Rows from block 1 of the decoder of a small masked image model, named by matrix and row number. Rows with one number belong to one neuron. Each number is 500 + 40 x the weight over its row's rms, rounded and kept within 0 to 999. All counts start at 0. Numbers have three digits each.
After each neuron's rows are labels from the 100 images, of 14848, where the neuron reaches its largest size: "top examples" is what is common among them. Only what is clearly more common there than usual is listed. The data: stained colorectal tissue patches (NCT-CRC-HE-100K).
# gate: MLP gate (decoder.1.mlp.gate.weight, 336x128), inputs 64-127
# fc1: MLP up (decoder.1.mlp.fc1.weight, 336x128), inputs 64-127
# fc2: MLP down (decoder.1.mlp.fc2.weight, 128x336, transposed), outputs 64-127

gate.178:499501480510560543458527528490602532551485491482458553476526565569482474511474455529491500434521496502470508481503589551545507610529521532476455503439489540551447556547471482509474526455512523
fc1.178:522505522510473510535492506544484503531491484515505493504456477516481504606550500477478544510506488511480486527469523497496467518502523500508533436475494473452492479472480486483513504548500442
fc2.178:561446525505484491477497493478571487552518531521554550501488520535489545460525489532494453439490446442491537453518505550524461511485512468498461528463505441491490487536472449518497495418543469
top examples: tissue: tumour epithelium; tissue: smooth muscle

gate.282:505484501453449540537530413501489491495530595554510491548513471476480472478491488587573545545545511486491545508482477495490501563507425517491534449497439518461522541548433478424534430458487425
fc1.282:491529503521512444532565491517576516589484510464432523491442613465481490531460534578475555480481460496605477549442537481496456572482491479533543526442491523453542561456466487504481442474533513
fc2.282:549506474440524486449520540547465475555471427475455529522449522577536515522513514470479521524563554508478439499510532545512505545558529488513486555479438517454470442525527407422440462502471544
top examples: tissue: adipose tissue

gate.226:480514504583573562460484457516515442523509492489468510546469536516449498538502549487482544509458620494495590472470480479505414521452542409499491496523523517489509476442427506502605522492466451
fc1.226:513449501509527476430505478522516543405508499473534548520499510538495458463455526503535441433513541527520491550520517538547432507521499431449584546501483507480482459469495485424509507511495519
fc2.226:471490499470520507438464502527533482546480518496552474569500574511522515566557549491507485548511461506516509539419493481502521450491498483468495536429510511549438471501528553451487511420528494
top examples: tissue: adipose tissue

gate.133:504497497529459546523506391551574461462472510499434511462463477531535598458538436498526499573494466503553518442478513494440519544562448429459496487444408555448507528524515549594446486571513481
fc1.133:492498493494494437463476505551524507486523481532507506430507507498557439525476559477477429457513496511433529483509514509497459442538566494534495530498573490592417546547498441576538408578519513
fc2.133:501509498438493469468492565508485645533493516583510480534428505426493533506543475522477499498507512534476555456564495491527447435484503571493526482494536526560547488491492504446472488583503498
top examples: tissue: normal colon mucosa

gate.297:491519491466536497547450510461448489508454481396543613550560482500545502515492535528495503515459468488483478431513443516493502493559540443511574484489540493529500522528441574524531474533412477
fc1.297:499494493506520479502456521465531413507525505402524594545501507477506485488484446532530533579509460496441553546571448481478524482506532432484538513534536496491603505551495550446534516489477466
fc2.297:535515479540519490560507505541520474546449612524492495513564509474472500468493558469500521408487499456461537529511514515510484476495492454475404470437524515524505462483519485464496489524565517
top examples: tissue: tumour epithelium; tissue: normal colon mucosa

gate.253:502502505478440496515515504624468535429472483515479481513438431511494573551539557464517508507485502507516468478502481501543486537522479587470542471480435482463426474429478422541451501434453433
fc1.253:511507515459534535530503376525494506454502497489425478580547476455561569657483524467461521509504511500477493461485459527480540533535556521491514497499500450447436484511490448489510551515476490
fc2.253:525489513517523528430497447521496461569542431508486462509467509481547500633482487447501538489499468474495532511462534459523459472463494447481538486437536438502468478521488457518493560472497480
top examples: tissue: normal colon mucosa

gate.130:505496513513504465528481431465543536550473549547507457501514528472458468455532524536513458528556558468503482472520484497509451490511467538503468433490476522470483423452411504473533462515370424
fc1.130:486499513463555547486465611519421448446534449506516516512467499477493555499539517493387598452467461525489462562514504514535528506475550506519500513453512499523505485538561543490513544528622585
fc2.130:502493517532426491493489428449553525497457606486532506481530465428493530451466512514557413486525531508468461524483500522511521471521504494489508483521516518492535505501458540485513511460493354
top examples: tissue: smooth muscle

gate.125:494520496445484451550440565445511482476462467563524515499527534490573508446575510503475523505570484493484466534535446470413476453445558573548486487507559496554425429558507558474430576462508501
fc1.125:518513510511494503482503475481471523396463543495538540522568468443540501488474493557512510473441559472502433591546493533479541379476522518535480427454536591533442445484481521506467493515511500
fc2.125:511531510496584490524576500522517560540471486475472519442435334594489542543480488467470541458457502513500536477445511475478514529536475485533484538515489553495532523627534500564530535504499496
top examples: tissue: adipose tissue; tissue: normal colon mucosa

gate.21:499511513480477505573504522412484495549561544477495481544474511457514457545509494493555503609478482498507506461512439486511458479526503488438435462509499547494515495461364557443489501514418419
fc1.21:499486503493464501516555528552433442466505556491566504505464459438485532511480527443589478597514458494484457504505519497475531444493450543482609528493462513496494475547493470556443488512526456
fc2.21:495513505556494513508499523433464533477516460521555488450527503446448495508559409424479440485492534514550472522432550500470486500470496430517561506572519462550499488476550540513467472547511618
top examples: tissue: smooth muscle

gate.241:477511498518540542410479491481539589594457448541435472464455484551487509508493491554543467513489493489564550488456514484470456595434446543562517561489469498542445475504499486549524515500542469
fc1.241:518499493477535492519527562552483498518529482540414456474588460481544536573501498428459502499460522498548499484526600489434460514511496535491562512449503551513430548504469537512477570450510492
fc2.241:489494490520455524605540514455560523540481545502515505450467502533490496599452530477528530466465474510526545460496485448493475485495419492489538484514514465449559472450479522522423501528453478
top examples: tissue: adipose tissue

gate.324:531502506585568546564465523555512477489480492491521464524492520446563502486491538463515543481506546503437467525505482533535525505475551493488464473562527481473501518475489559526521475383423450
fc1.324:488507483471530535480514425502518422479359476515423529524482495506468576476463516486534452456457546500473493528549472478476537516566520500500476460520514429532518436460511505497420536599538509
fc2.324:496516491428466505511369538471543563512493496486516526489489475479513485507495551547508514523476516500496516528462424560538476544544558510498494527500535460489504512472504479539499481508512503
top examples: tissue: adipose tissue

gate.296:492485494529430521497538434531436440552497476430535524462467551492484493501540465488482497569459474497476512568419439503487577493446507490504540515544510491508555528532491489490501550487474485
fc1.296:525491499503534454590513511491481439497471453477528517424438496509531520534496451497434542498591474501486450466517427538533434477492494572522516488467455495535492503538483512407568461492489472
fc2.296:506489506526469527482574417501497481499517488513462495524567504513457467485511526488559499528431439517493447515486524453404592534526545438515505534562486519513478465506510524464526423523529566
top examples: tissue: tumour epithelium