A small masked image model, trained from scratch.
Model: 2.37M parameters, 40-pixel images, encoder arch vit, encoder activation swiglu, encoder patch size [4, 4], encoder layers 8, encoder width 128, decoder width 128, decoder layers 4.
Rows from block 7 of the encoder of a small masked image model, named by matrix and row number. Rows with one number belong to one neuron. Each number is 128 + 24 x the weight over its row's rms, rounded and kept within 0 to 255. All counts start at 0. Numbers have three digits each.
After each neuron's rows are labels from the 100 images, of 14848, where the neuron reaches its largest size: "top examples" is what is common among them; "colour at peak" is the nearest of a few named colours to the mean colour under the peak. Only what is clearly more common there than usual is listed. The data: stained colorectal tissue patches (NCT-CRC-HE-100K).
# gate: MLP gate (encoder.blocks.7.mlp.gate.weight, 336x128), inputs 0-63
# fc1: MLP up (encoder.blocks.7.mlp.fc1.weight, 336x128), inputs 0-63
# fc2: MLP down (encoder.blocks.7.mlp.fc2.weight, 128x336, transposed), outputs 0-63

gate.9:145109125156116117150149120111134124119096114106101125166101116149168108169081127099111107136103164155136142147098150094120156139141145096083108113139124135176150093144186111114117058125123155
fc1.9:140117097117137141094133125068117151137136125142149180092135138109138110139145130143109145096131116119132085109133130111133103175115130132127104144086106143130096079160138138084145117117165146
fc2.9:131125143116162135104126099139138113147134092105109143127068083111125131118113109154121103131132120141139103103123173136099125117106109128129138146131116120128100085127133115053082108160135182
top examples: tissue: smooth muscle
colour at peak: pink

gate.308:107104157093110161119122167138137124105171104078144117102118113138071137142145131140154102172121146126107177089134169147134095133133131168099111129128106131125168121120070136115113126117120107
fc1.308:139086130094102159134079131089108151111107106153137143128142070152095150117117125083117122089159118163115082121137106127119092132120085153132130165132134135115123132153106146140118110148086098
fc2.308:120131083139136138154110144136078109140167141118154172123099141111121106092097090119137147160080138086131094142128145115151138126161113141081160123139158177141119156126185124144102100131085128
top examples: tissue: lymphocytes
colour at peak: grey; brown

gate.307:167141121105118153172153136125137087131116108148158119115133121154071065152115148102123128200110124093139105099142139132121108111123127162133105166111111119137101133150146127114109151142096099
fc1.307:159139114122119151162157144164137113132133128163124145105142113150062111119149131095130129183105117114139114160148136122112144096123136178148128138098138141102116116181132137114127146117091128
fc2.307:100157129119112103093106095156191154112145116112131134145163126161157128124152127109150124108125145128140138125114132146122161204131126169127124127121094147104133109111121133125098106100127152
top examples: tissue: smooth muscle
colour at peak: pink

gate.3:156125136108135094184152119125149097115120138102125111161141095159071106121156175128119118158108124110147116164155116109128175143125113149157137101099136101093121128129127165129153152144102121
fc1.3:135121139115120110155121124113113109140118069174136121083120138129071141125103119117118138126117139118113124129151144118130149088100160136152097174138138126112125150175110176108107092149150126
fc2.3:153120144149125122134123143157187108139089132102150091140111114113095089152149131096103121138116142118155112128165125147114101169133178141166098085108102127137098118128122147155137124132145095
top examples: tissue: lymphocytes
colour at peak: grey

gate.280:133115124110155124147099094124163119152121188181136130133127157122150194094165120111117089114148157113117132118150083125097127118099122147155120177146151110101131159108152115156178149119142097
fc1.280:132084109080114163192154129146141124125141148155141087144169141110174134110141149158123086141129143126123103128161124110106148067105145139153114172141155107130123161104154141169123148113132093
fc2.280:122165139128145106148127145089068165121138090116123166118132126117090074142098110117103166159111136152119169065116129143179121166137130138125124100092096133139144113129120137107115093113122137
top examples: tissue: lymphocytes
colour at peak: grey; brown

gate.168:073130131151116168154081133123147084176097111104138151139121120075161118136153149153108113199156141104148109119134158118121127141133094124136162127116099125106170133117112088121106093117145110
fc1.168:126120131131162123145107141071131127156115124129116149118151100112155134130127077144139112087182100147113150121096151105130126140122146138151177137146096110073123110077119133095131132136140084
fc2.168:162113127120156127114124098096107155092151132126106185166161132136109099114108147097152131116135135146153117135166108115101122130146140128121120159133141109082058164153120145137078110104153179
top examples: tissue: normal colon mucosa
colour at peak: grey

gate.152:121125123113122164094130156155145084151098093122121138099113125145135121125133090092108109187112132089136133169181116139093120116142145101113156146117142123083139124166119160163113141129138090
fc1.152:130119126074125128131091103068131126132131120105109129158145125151167082136125149100123123126106106160114107130157136094149130161123083169139110112101100138102135151120114105117155182144083135
fc2.152:140117123122122107171113139154115122120145125148089112091115145111154120119134080122143111138092129161135120106167132115124157181151163168173100155109144108087071103098118094146132118121143129
top examples: tissue: normal colon mucosa
colour at peak: brown

gate.259:138132127144103137096162149107151142107112142119173148143131107128138143119093161104104103137136122096131126134174128117113124110145133166158147120073110130131166170124168176165107101096159134
fc1.259:166110131123147117099109160115129140095132145160165088106112119117155124099133129158132136122133107163138115135149093119138123109144134110182130083128131098159137142132092140141134134120159098
fc2.259:137105140112160127129159135112060126133118149153117090140072133112147147140156122163119144128139120167124131139116115111143113075115133112162142111140138090134080100142112138113172160158140150
top examples: tissue: smooth muscle
colour at peak: pink

gate.177:160143127075152118128102100091175146096124130140159159092094126120085163124135140104155094162100162119131111116105149094098088128059171147107146134147116122104097159079178095122110101119155117
fc1.177:083116102133127102114156099065139117143129151127115156159140116113092076117110162120112111172134140134109094130092197121128130099119142166152174075128101146145120123111124112141098132082166144
fc2.177:135130108086146111132114142090158123129141109134173150128091108139071129162125133119136089182141093107121113153055159112115112129069156126116106133116109150117126170120139070102115176128170089
top examples: tissue: normal colon mucosa
colour at peak: pink

gate.56:094124131120102111122141088150122102162073148108178147190121096100129140137101081119114131118159113130087134113140105116134140142118126179140141126119136136153131116128136125121135126090147141
fc1.56:109129096127116118141099106120119117098121095145126147149153157147141111141109100115130116138127124169116132132125160168137128127103116144141151117112094119117068118095179159144121078111175128
fc2.56:134119162157114143132183092133036101135103159121105125149144117109133094124099116139154173088109146137126132130147166128138141132169111139131135130177136126119114149165078158133128164133100152
top examples: tissue: debris
colour at peak: pink

gate.38:104092120040115155145124106085159096107160111098131155137134097119091116113135119133112106095116122158100132096173133119100144139140087182153126108126135160108082130153102126108145154120131116
fc1.38:140164118151112153100163142128118142144136146111101138087106156108116141084102155171155141097139128172164120159125114085136130151134115113139066096186135124099133156153098112133139178110102156
fc2.38:148108103139126165102122146095149117121153134128086143106179148125147150152125138084154102135172138106110121114120083140139095142130159154098100163112137103105148162119122121107082060118126117
top examples: tissue: mucus; tissue: smooth muscle
colour at peak: pink

gate.163:110153141153121112137133116167145160164121132146174174170123133158089168148148099116131137154110145101149127087121137121134177133122103139155145139133124137108154097139160133115124116095175093
fc1.163:139141148124136105161176163149126092112157103131096083146134148099159117108089173093144119126157150091127116135130117132127137095085125101101154143131129146156131100117120104161141135134100127
fc2.163:145142136158105114146131191153192154174130128121120118119126131173106151140141086166166118096125111136140120066132133138108138183146141149154120130075101129128145100098113125131099124117132133
top examples: tissue: lymphocytes
colour at peak: grey

gate.176:131133118131126148119133116154185126113138127107138196150110132147161180145122131105149081111082124088135114101129107112082134158082111110128160134060130116109108137124147123114132090150107104
fc1.176:177154143114156144118147071158127098120095131118106118151102141145160128144134106125111130152128183102125102137141106157104139158146146112113166108123138110138097115160098174116175089153134102
fc2.176:143141146124123130135118146103134166133142144114113122147156118147157117095107140114116111087123130135138129107155137143118144117120057121106115147100135132106099134106094128060183085127104131
top examples: tissue: normal colon mucosa
colour at peak: pink

gate.48:101141124142115101120121110125181114128112113120126081089128125151116145123130092111158101091137160157109122181140153115078160109103164176112112122126090103107090118127157157143102108114148145
fc1.48:079097145135123146149151145120129167161108096151145138104076120103130110115193137164104119119131151093087133117126153157107152140132121124115109138102155159127152140137083178102139158126138143
fc2.48:167116109115167138126122124164181143159143153149156136143112099143160148142146099086150111116124136071134144138100095124116136134147158124098126150139136060146115123123162123120159130111200116
top examples: tissue: debris; tissue: cancer-associated stroma
colour at peak: pink

gate.327:118110117100125134137121130139156151095125167166132106144116094152161131130165121129152112133140121136124123113122167115114177110175145140119161147152158164145179095114120141104153145138100154
fc1.327:111127154149169111101141123151134145086123137167155130162091117098140166156132083113153121157112145115150115175092147106123170157127159141111160130147125111153135118105107124128131108119130142
fc2.327:142137175113159118088136105128167110097120135150103148110176129120134130124074140135146102145181156130097134172106156130102079100123119101100132148160143119144123120116160151131101110131105135
top examples: tissue: smooth muscle; tissue: cancer-associated stroma
colour at peak: pink

gate.281:119083129160104164148122123158153106163108112111139073086110124128108096113165101131127077106121185127108131078160093125100089141105148121126123137115105106137138137158150155147124129170149117
fc1.281:122137123114122143116138153098129169085158135139118138109150101147140125134126165140137143116160099100158144105106130098131172130167099148119130132114134136130157124115105106130157142104159129
fc2.281:146118126133117160166140130114139115171078141125132088107127119136081132153149161123109114119112074152162124089123104134099141119096169166133124127126116118124098171161138118132138149146198125
top examples: tissue: lymphocytes
colour at peak: grey

gate.92:166177123139138103116157079147130143136111151146140107111123145168142130140101111143134140091137151130153138141154111163126113136119141108128157128188116125107141119152129097135103066091107124
fc1.92:160099110115130135134101146084119145092165130133158147091151141149143149139119137099080143107091112178100130077070119117129125135128113167153128112118164096142097099157119127065137091145134095
fc2.92:158095178077151129154167076109205136134137126169117135087145132145136157147107129138161106137085122152123166084181139115076155119140144146111108146126114125092126159069117133128099133147164141
top examples: tissue: tumour epithelium
colour at peak: pink

gate.58:097102081128100139137138104134145074077136127127108104136109078118114124140129115132162108123127129144147110115129142130116137114141110164114098123136097130131127156142164133148129149129112121
fc1.58:158141162154158026105113159127120127183094160137121156138149121148177133121122121122171143125092117175106108189138138154129119132104155127170124139106111109133130114118115119123097131114112126
fc2.58:116138119138144138092127103138195134112138117185132150147149108112095150154113151149134124129169116089115165109089158122111095092124105091102116148155150140154165097133142135100111150153126125
top examples: tissue: cancer-associated stroma
colour at peak: pink

gate.108:186136149147167144169161094110139135101132165078139138136126172147111120096137158114130100174125187138128075106127135090123147161124124136129135106121107169099170106073128115126074112129109109
fc1.108:091098153141132132104133119100117128127119135132094115113126131129142114156138124178108145139124149160109146126136121091144154128122103116127090114131112111135131136172123122126096148169136120
fc2.108:056135139162093143142122127103148135081095103088087106155127146161118122114157167180113145139092133177117164119139130139116126105131117124153113111114120160119138124161119134139136145173095160
top examples: tissue: cancer-associated stroma; tissue: mucus
colour at peak: grey

gate.165:123155135092165100148129129104127133121133126155094140151086082139138128139127057152132161128111149142143177156151137088136135169131128115124150116132161133084117154170124166154141127126123163
fc1.165:133124162082163105140102156109143137139111072119169129139099118121096150120138096154132117144121114199125102171132141091122120140099172113161087126164177115117140164125114102112100148100166148
fc2.165:080128113185100150098129155141122107125159180110094091127168161082161117121121169104134103117141127101132140087146141163109133124159115119110101129112110118143123128144118134127130090129055115
top examples: tissue: tumour epithelium; tissue: normal colon mucosa
colour at peak: grey

gate.223:079122137129150151142121170122154140137142156110115129141146128145122160082145130135147125129138083144115106111121120115106138113131071158128156109120164105117155085160124108185124094119139121
fc1.223:117127119118166124136148087153142149154133100122109167125110108117125153087154133190114118128123081129122081129135150123110107147136152134110136128119123149112117139125111053146106154112096094
fc2.223:081122152129125179112164132110084089115105142124149106112171122113154074113110158118139165183105147093145160128151118106140126115124110120121143071122154127107138141130159164122177131089131151
top examples: tissue: smooth muscle; tissue: normal colon mucosa
colour at peak: pink

gate.85:150091150130114138177091136151149113083116132126155116093105093133157168132138161121149106126118156142124104138141161145109168113136162127150096109121119128087150123068158162111116099158113137
fc1.85:146147157126158134107135114127123115134101142148146157158121148119114128133118067158135145084130097167097142127129132136121101158154069132107112120147152068137120129151131145125157132148138143
fc2.85:135119144149132149096143100105200101153148092094100154126095171102100154106159138132126133139139117114140121140130174140142116121161122135127130155156103131172099140124138149173091109126121136
top examples: tissue: cancer-associated stroma
colour at peak: grey

gate.148:142148115105157147130119129121175103161087149122136144147136088174099130082144144143130112114132168122142135137130146142113146114132129161135147090185126154098116119158078105134147178106158112
fc1.148:132146094140147075139107122126137185124128142133165154108079144143172126158122105120120129187076137054144111156115143114138141138137140132095120125121099119132112132087145135105110100137135150
fc2.148:108110120125130075093122073117199168103075130138104108142134144156172146140126109091162072116146108079132125116125130114084122108162119137099110171141110152116095156108108100131106133136130130
top examples: tissue: mucus
colour at peak: pink

gate.322:128116153133139156101170141108143186124087143090130161169089121134154138127148107112143122116151113076124119142134118104116169136103106147111130123123137196105101130101157115116139169089125134
fc1.322:126126128153125149141170159134126104165110168095155132113131106128102142156105144122175131068141113153158126135158161154118140078152136117125159140141156094158134162120114153138133111095111143
fc2.322:108162127137150125068140150096178099134160173150108137133154103135129104139127077064154143127172102112138111133096110119100126101115100125127140130155157111133097157161120117143134089115124113
top examples: tissue: normal colon mucosa
colour at peak: pink

gate.272:120154157155114109129153111136140121113099144155144107109123131121154108169124158073093114124118136119137098144134134148104146135073129136135125124070115136108116125131125115133142138167118132
fc1.272:136119136136144124104135119092140179074113135141158081154146148144117148147123099146158109109131085119105136117144129123135092174182098131100120119099132136141124118123086129133070142131081130
fc2.272:128120124137124150116178141129236096159127151107104140122147150136110131080127114123178121117183125137135127137129145126104134126129128127157177110181136102143105142141141148185118160095144151
top examples: tissue: cancer-associated stroma; tissue: adipose tissue
colour at peak: pink

gate.50:144115184086121159151131149101141133148144135120151168155098122080104168107138122134158124124165082165145103114143147091114174108100104123154101130164154159121121130108102142143138156140141121
fc1.50:154162158105165115130093127105145140120115132115142164145127121157109197114135076143149142151129101135148099145072161095123127171145163133090104108145124136141145115149130106113133156136118108
fc2.50:111133109148135166117142115156207101135138138106143115144144138108143066181136155124121103143106160069145114118145136133108111148137147120126117150125137105165137091131157149126116125135109117
top examples: tissue: normal colon mucosa
colour at peak: pink

gate.70:142103163147117126096137089138168146087125106152156130130142146130129131124103122157149096093128184121114125124148138143091161151095151151131173145143141143120129112106141127062113138186082095
fc1.70:136098103141105118118165133120123138118140161142153129148103092125152095075104108064153137143157126117093105139107113119127107110169132142095125122171124168108141110118111159152131100138125126
fc2.70:110135097137090143117098095164149083099109165124091145093137151095148166167118097163150104183130147151127143142128154121130131139136173147128142130109127083073123115157158073122099120113191174
top examples: tissue: smooth muscle
colour at peak: pink

gate.131:118140099180104109154135131123161121129151105167156128123099112182108165135102107141160104168152175143143108139115124147083126103134112101154111176100132137155110113118104128134155132117124131
fc1.131:108145115117112122101149117113160121064150152112146127148113117156109135124090143140134120148130142134134135156120126130079113140127117103116132179114142154165089137104074146116161148128109173
fc2.131:132108171103139110158118094163073154159103114105131110113156132069121086145157154124097126096112126119131122116163125110183123139125173147148128096160099128132127137134142156153078113148123093
top examples: tissue: lymphocytes
colour at peak: grey

gate.252:185141158161154151163082100120149114116129155148132100182115130114144138162125112126123110130159178145163135131159124150124165135090154093143148137107138142107122172111142164107125115156162138
fc1.252:138114113110122111117152165176128104133150112129089133096124098143151151095122095075172132140145124112129139149146144118100166091082146123099122119197104129103094079111147109088125120112150134
fc2.252:096148139124130131081145168093177119132172113143128091145131119149167138110134075131108098132142107131150087126091114113106144148081174099128118158093125115145114111148110074088153139106099136
top examples: tissue: tumour epithelium; tissue: normal colon mucosa
colour at peak: grey

gate.320:118118099138128143180132115107157141145128135122111092150108125131191169133157126128132100104176140106128121112123146121105121091118168130138160167124119112106136161102146119142149090124128153
fc1.320:118103104114098183137116083131135123118108131137098123129129148148132137138140152105142127120107140130120121140165153114114111119095151138141116143138169095125138158174168087163112179141127126
fc2.320:099170133123114110158132123165102136146176109129154151113116064148103069126156095131145162115108156108119148114122146150170152188135145147117108113097113153126154138092115116116118106085104116
top examples: tissue: lymphocytes
colour at peak: grey; brown

gate.175:143094124067124147106150103114114152115149147141105104097139124122099090144141108105135140166118168115112149125119160129138110129141127148140157114113123114185112117113143119137121145099135115
fc1.175:128112123111113148109112124123111103128146100107131061114116095142089137102143106146198128135140133100127133127118165137139119132116146170172163107103136083144157184113122143136107173126137121
fc2.175:120135119165117110138115140139115132103101149111144172132170134133159155122106136147111136085139101179126124107162132139130169094140092135129137153125125146066099103144118123096102138151142137
top examples: tissue: normal colon mucosa
colour at peak: brown

gate.200:112134155063152122143128130097165101172127143113165154127098100111151128125144121108117109124147156100136177153139127094118142125107156125083123136097129122148118116098166117114153183087159132
fc1.200:145123120120137125086060107146119152145101158151075133115101146119149118111112117131121123135101126126121128114134135121130123140132037112152134109136166107143170091153107127149110139176167121
fc2.200:161138081127091095120095172125115095108154089161199136138122113116094125144124141127120137094136100131118124139079175124119105102111138166127140107124116133134120116120116131156118140133132122
top examples: tissue: lymphocytes
colour at peak: grey; brown

gate.263:152135130145130107116183155112162159159081137174104123166127099135131115138097139100103109130122132130145094129128155148110124118083144087115127115115131134098126149112125168077127119143087132
fc1.263:131133120120147102148095131082120091137143109160122177150094142121142074114145123133108116123110102113106159163112131130124148102117176119115124134115086126126164151075124095102131144092119117
fc2.263:116114127149120088094164120105140170111127144127147078166086114116126120157110148107089111122150093108116102120133139125104117099114106137141088127132084159142096111122105172100144078127083124
top examples: tissue: adipose tissue
colour at peak: white

gate.317:130135161105158080150130095071148152162132158125136124128140184121140116146107151099114123153145126118129149079123153125126092130164114105108114158107130152133122147104120134142098148092121117
fc1.317:124141141158144121141154095114129133130106092169095141088125175097168147135124147104095106121158214100135130108117118142126052156107177119153120172117142098130125138138143154134110138141129149
fc2.317:155127125103143134138115142159115103136165113129109185103138104101132158115117135099156121129169166107096123162120108114141116113136141125132158137156116093128121138127155101154085078086169115
top examples: tissue: lymphocytes
colour at peak: grey

gate.271:096158187146138150128145128131147114135120109139114134117153154183121100136134158154125117198095139126135135125157152152122155163099114129128126113127135102111172132135169158166133145110198155
fc1.271:131120175124144121116125131100112134128204133096147131131098120109142133111169116135158136165080168129128136125162153132132142117122175104118129153109131122166124135122086105149139090183111107
fc2.271:138135144139133113141099127106124157138087113154066098095142117146095122126133122156150133144119134149138141111130096130155113145140100111154129115116139160146166132137066142150179121131085122
top examples: tissue: lymphocytes; tissue: normal colon mucosa
colour at peak: grey

gate.246:150144144114140115099156104138148088104162145093152116098128162134102110151096128117104134144144108187116144132124128109116124130145103115182138147148162134099080100157109125143163094111133133
fc1.246:108107112110134132120142134150138101112137121184205116124121107148144162142123134115124123114137109098117144160108040138110123129104082128140127144112144115132110150135139097159163143120116150
fc2.246:164129116125148128112107079150076147144161144144153133109164085132182133111140081078120142081146155120119134124146079136166150152125123146110128127126155098108096134148147115090127072094179145
top examples: tissue: mucus
colour at peak: white

gate.171:140167121124145162156104118123144116107123127128120150155105124113192119136160120116137131124185134129187143142157103104106114146108117072126133133118164142118086137160122150173154123146069161
fc1.171:137123116164111107139151138143134095154113120177108116134122100085145145137106086111128121169153129073105131133136086098113163105175095130117133130140108122105155113097112172163101166125145107
fc2.171:114121117121092118152057134140129123091096121093137127111130127139098146102106149144122100175142078145143105110127166125101122128122102140134118158131138185105136126140097116194116156141104118
top examples: tissue: adipose tissue; tissue: normal colon mucosa
colour at peak: white

gate.178:095130156146181117141137134136161154123119150105167136168096122162118160125120138127127109139132101116109094131114108113099106141154095163074100137106136150089184140101159121153133139105144160
fc1.178:105122182126154139150138122101132123132164151132149116068095106125141130144122124153093134152129118137112146125111135146100103126168091129132129115162166112138158153140092104090126131153140127
fc2.178:110144160090097138164149081119110169081095108104092134123159158109134132115131153144129110150120150145135181126135185138143141140180159129136111101139121126151081142100105116127142172160099151
top examples: tissue: tumour epithelium
colour at peak: purple

gate.243:121092127106160138149121163110160112163149132126187129120116105135157105106130150157107118140107122132089141139141108105100123167112187161123127131121135117162125088145127104166169110094150137
fc1.243:130139106125109166125143097109148131133139165148156123123126171142138136130100108122106120152189112137142117104089143096106162185128094140111143095102107110114118073139124123126148174162104118
fc2.243:174142092158119105128093093156175156123093155149160101120118104153113112166133098117187123092148105132149096144122115129096089106082106134113163122129149141049126137106114164128101145114124126
top examples: tissue: smooth muscle
colour at peak: pink

gate.217:146118122114137093124112136157135145113134055176189133111112150132133120084104106091125119096147121136106143098146141138123135097103135165128111120102126126142126154111117147142147140115154098
fc1.217:131128156111150113143099111122109167099131134083141147169123127127131117073114132125142155117131111152112118142107182169139168124105164128139168097167129095141168129148131166116167114091133158
fc2.217:115101130108126150116120132114064115147168153103112154144132106175135113132135143122171148133097110099160144128188165110151141124108063152118135143120093122101122174097122100107088129116117126
top examples: tissue: normal colon mucosa
colour at peak: pink

gate.136:144106102113144123109117104146137158129160150130170141148103099100143099118141156135154124175138132124100114138119168087132159114160102140120162140134125129191157081101147093087124125110167130
fc1.136:126109122095142113172117114143123116135143137163125101123115075149136065143138160133079118155120162185123121071131140143125119129124120142117117120144101167119124123141102110133130111099117092
fc2.136:124170092142134113087150114145188137138098147138118056161143125122108131133138123113151148119146114097131140187099122106105122126104116101166161093139148133120173105142174148165157176081122146
top examples: tissue: debris; tissue: smooth muscle
colour at peak: pink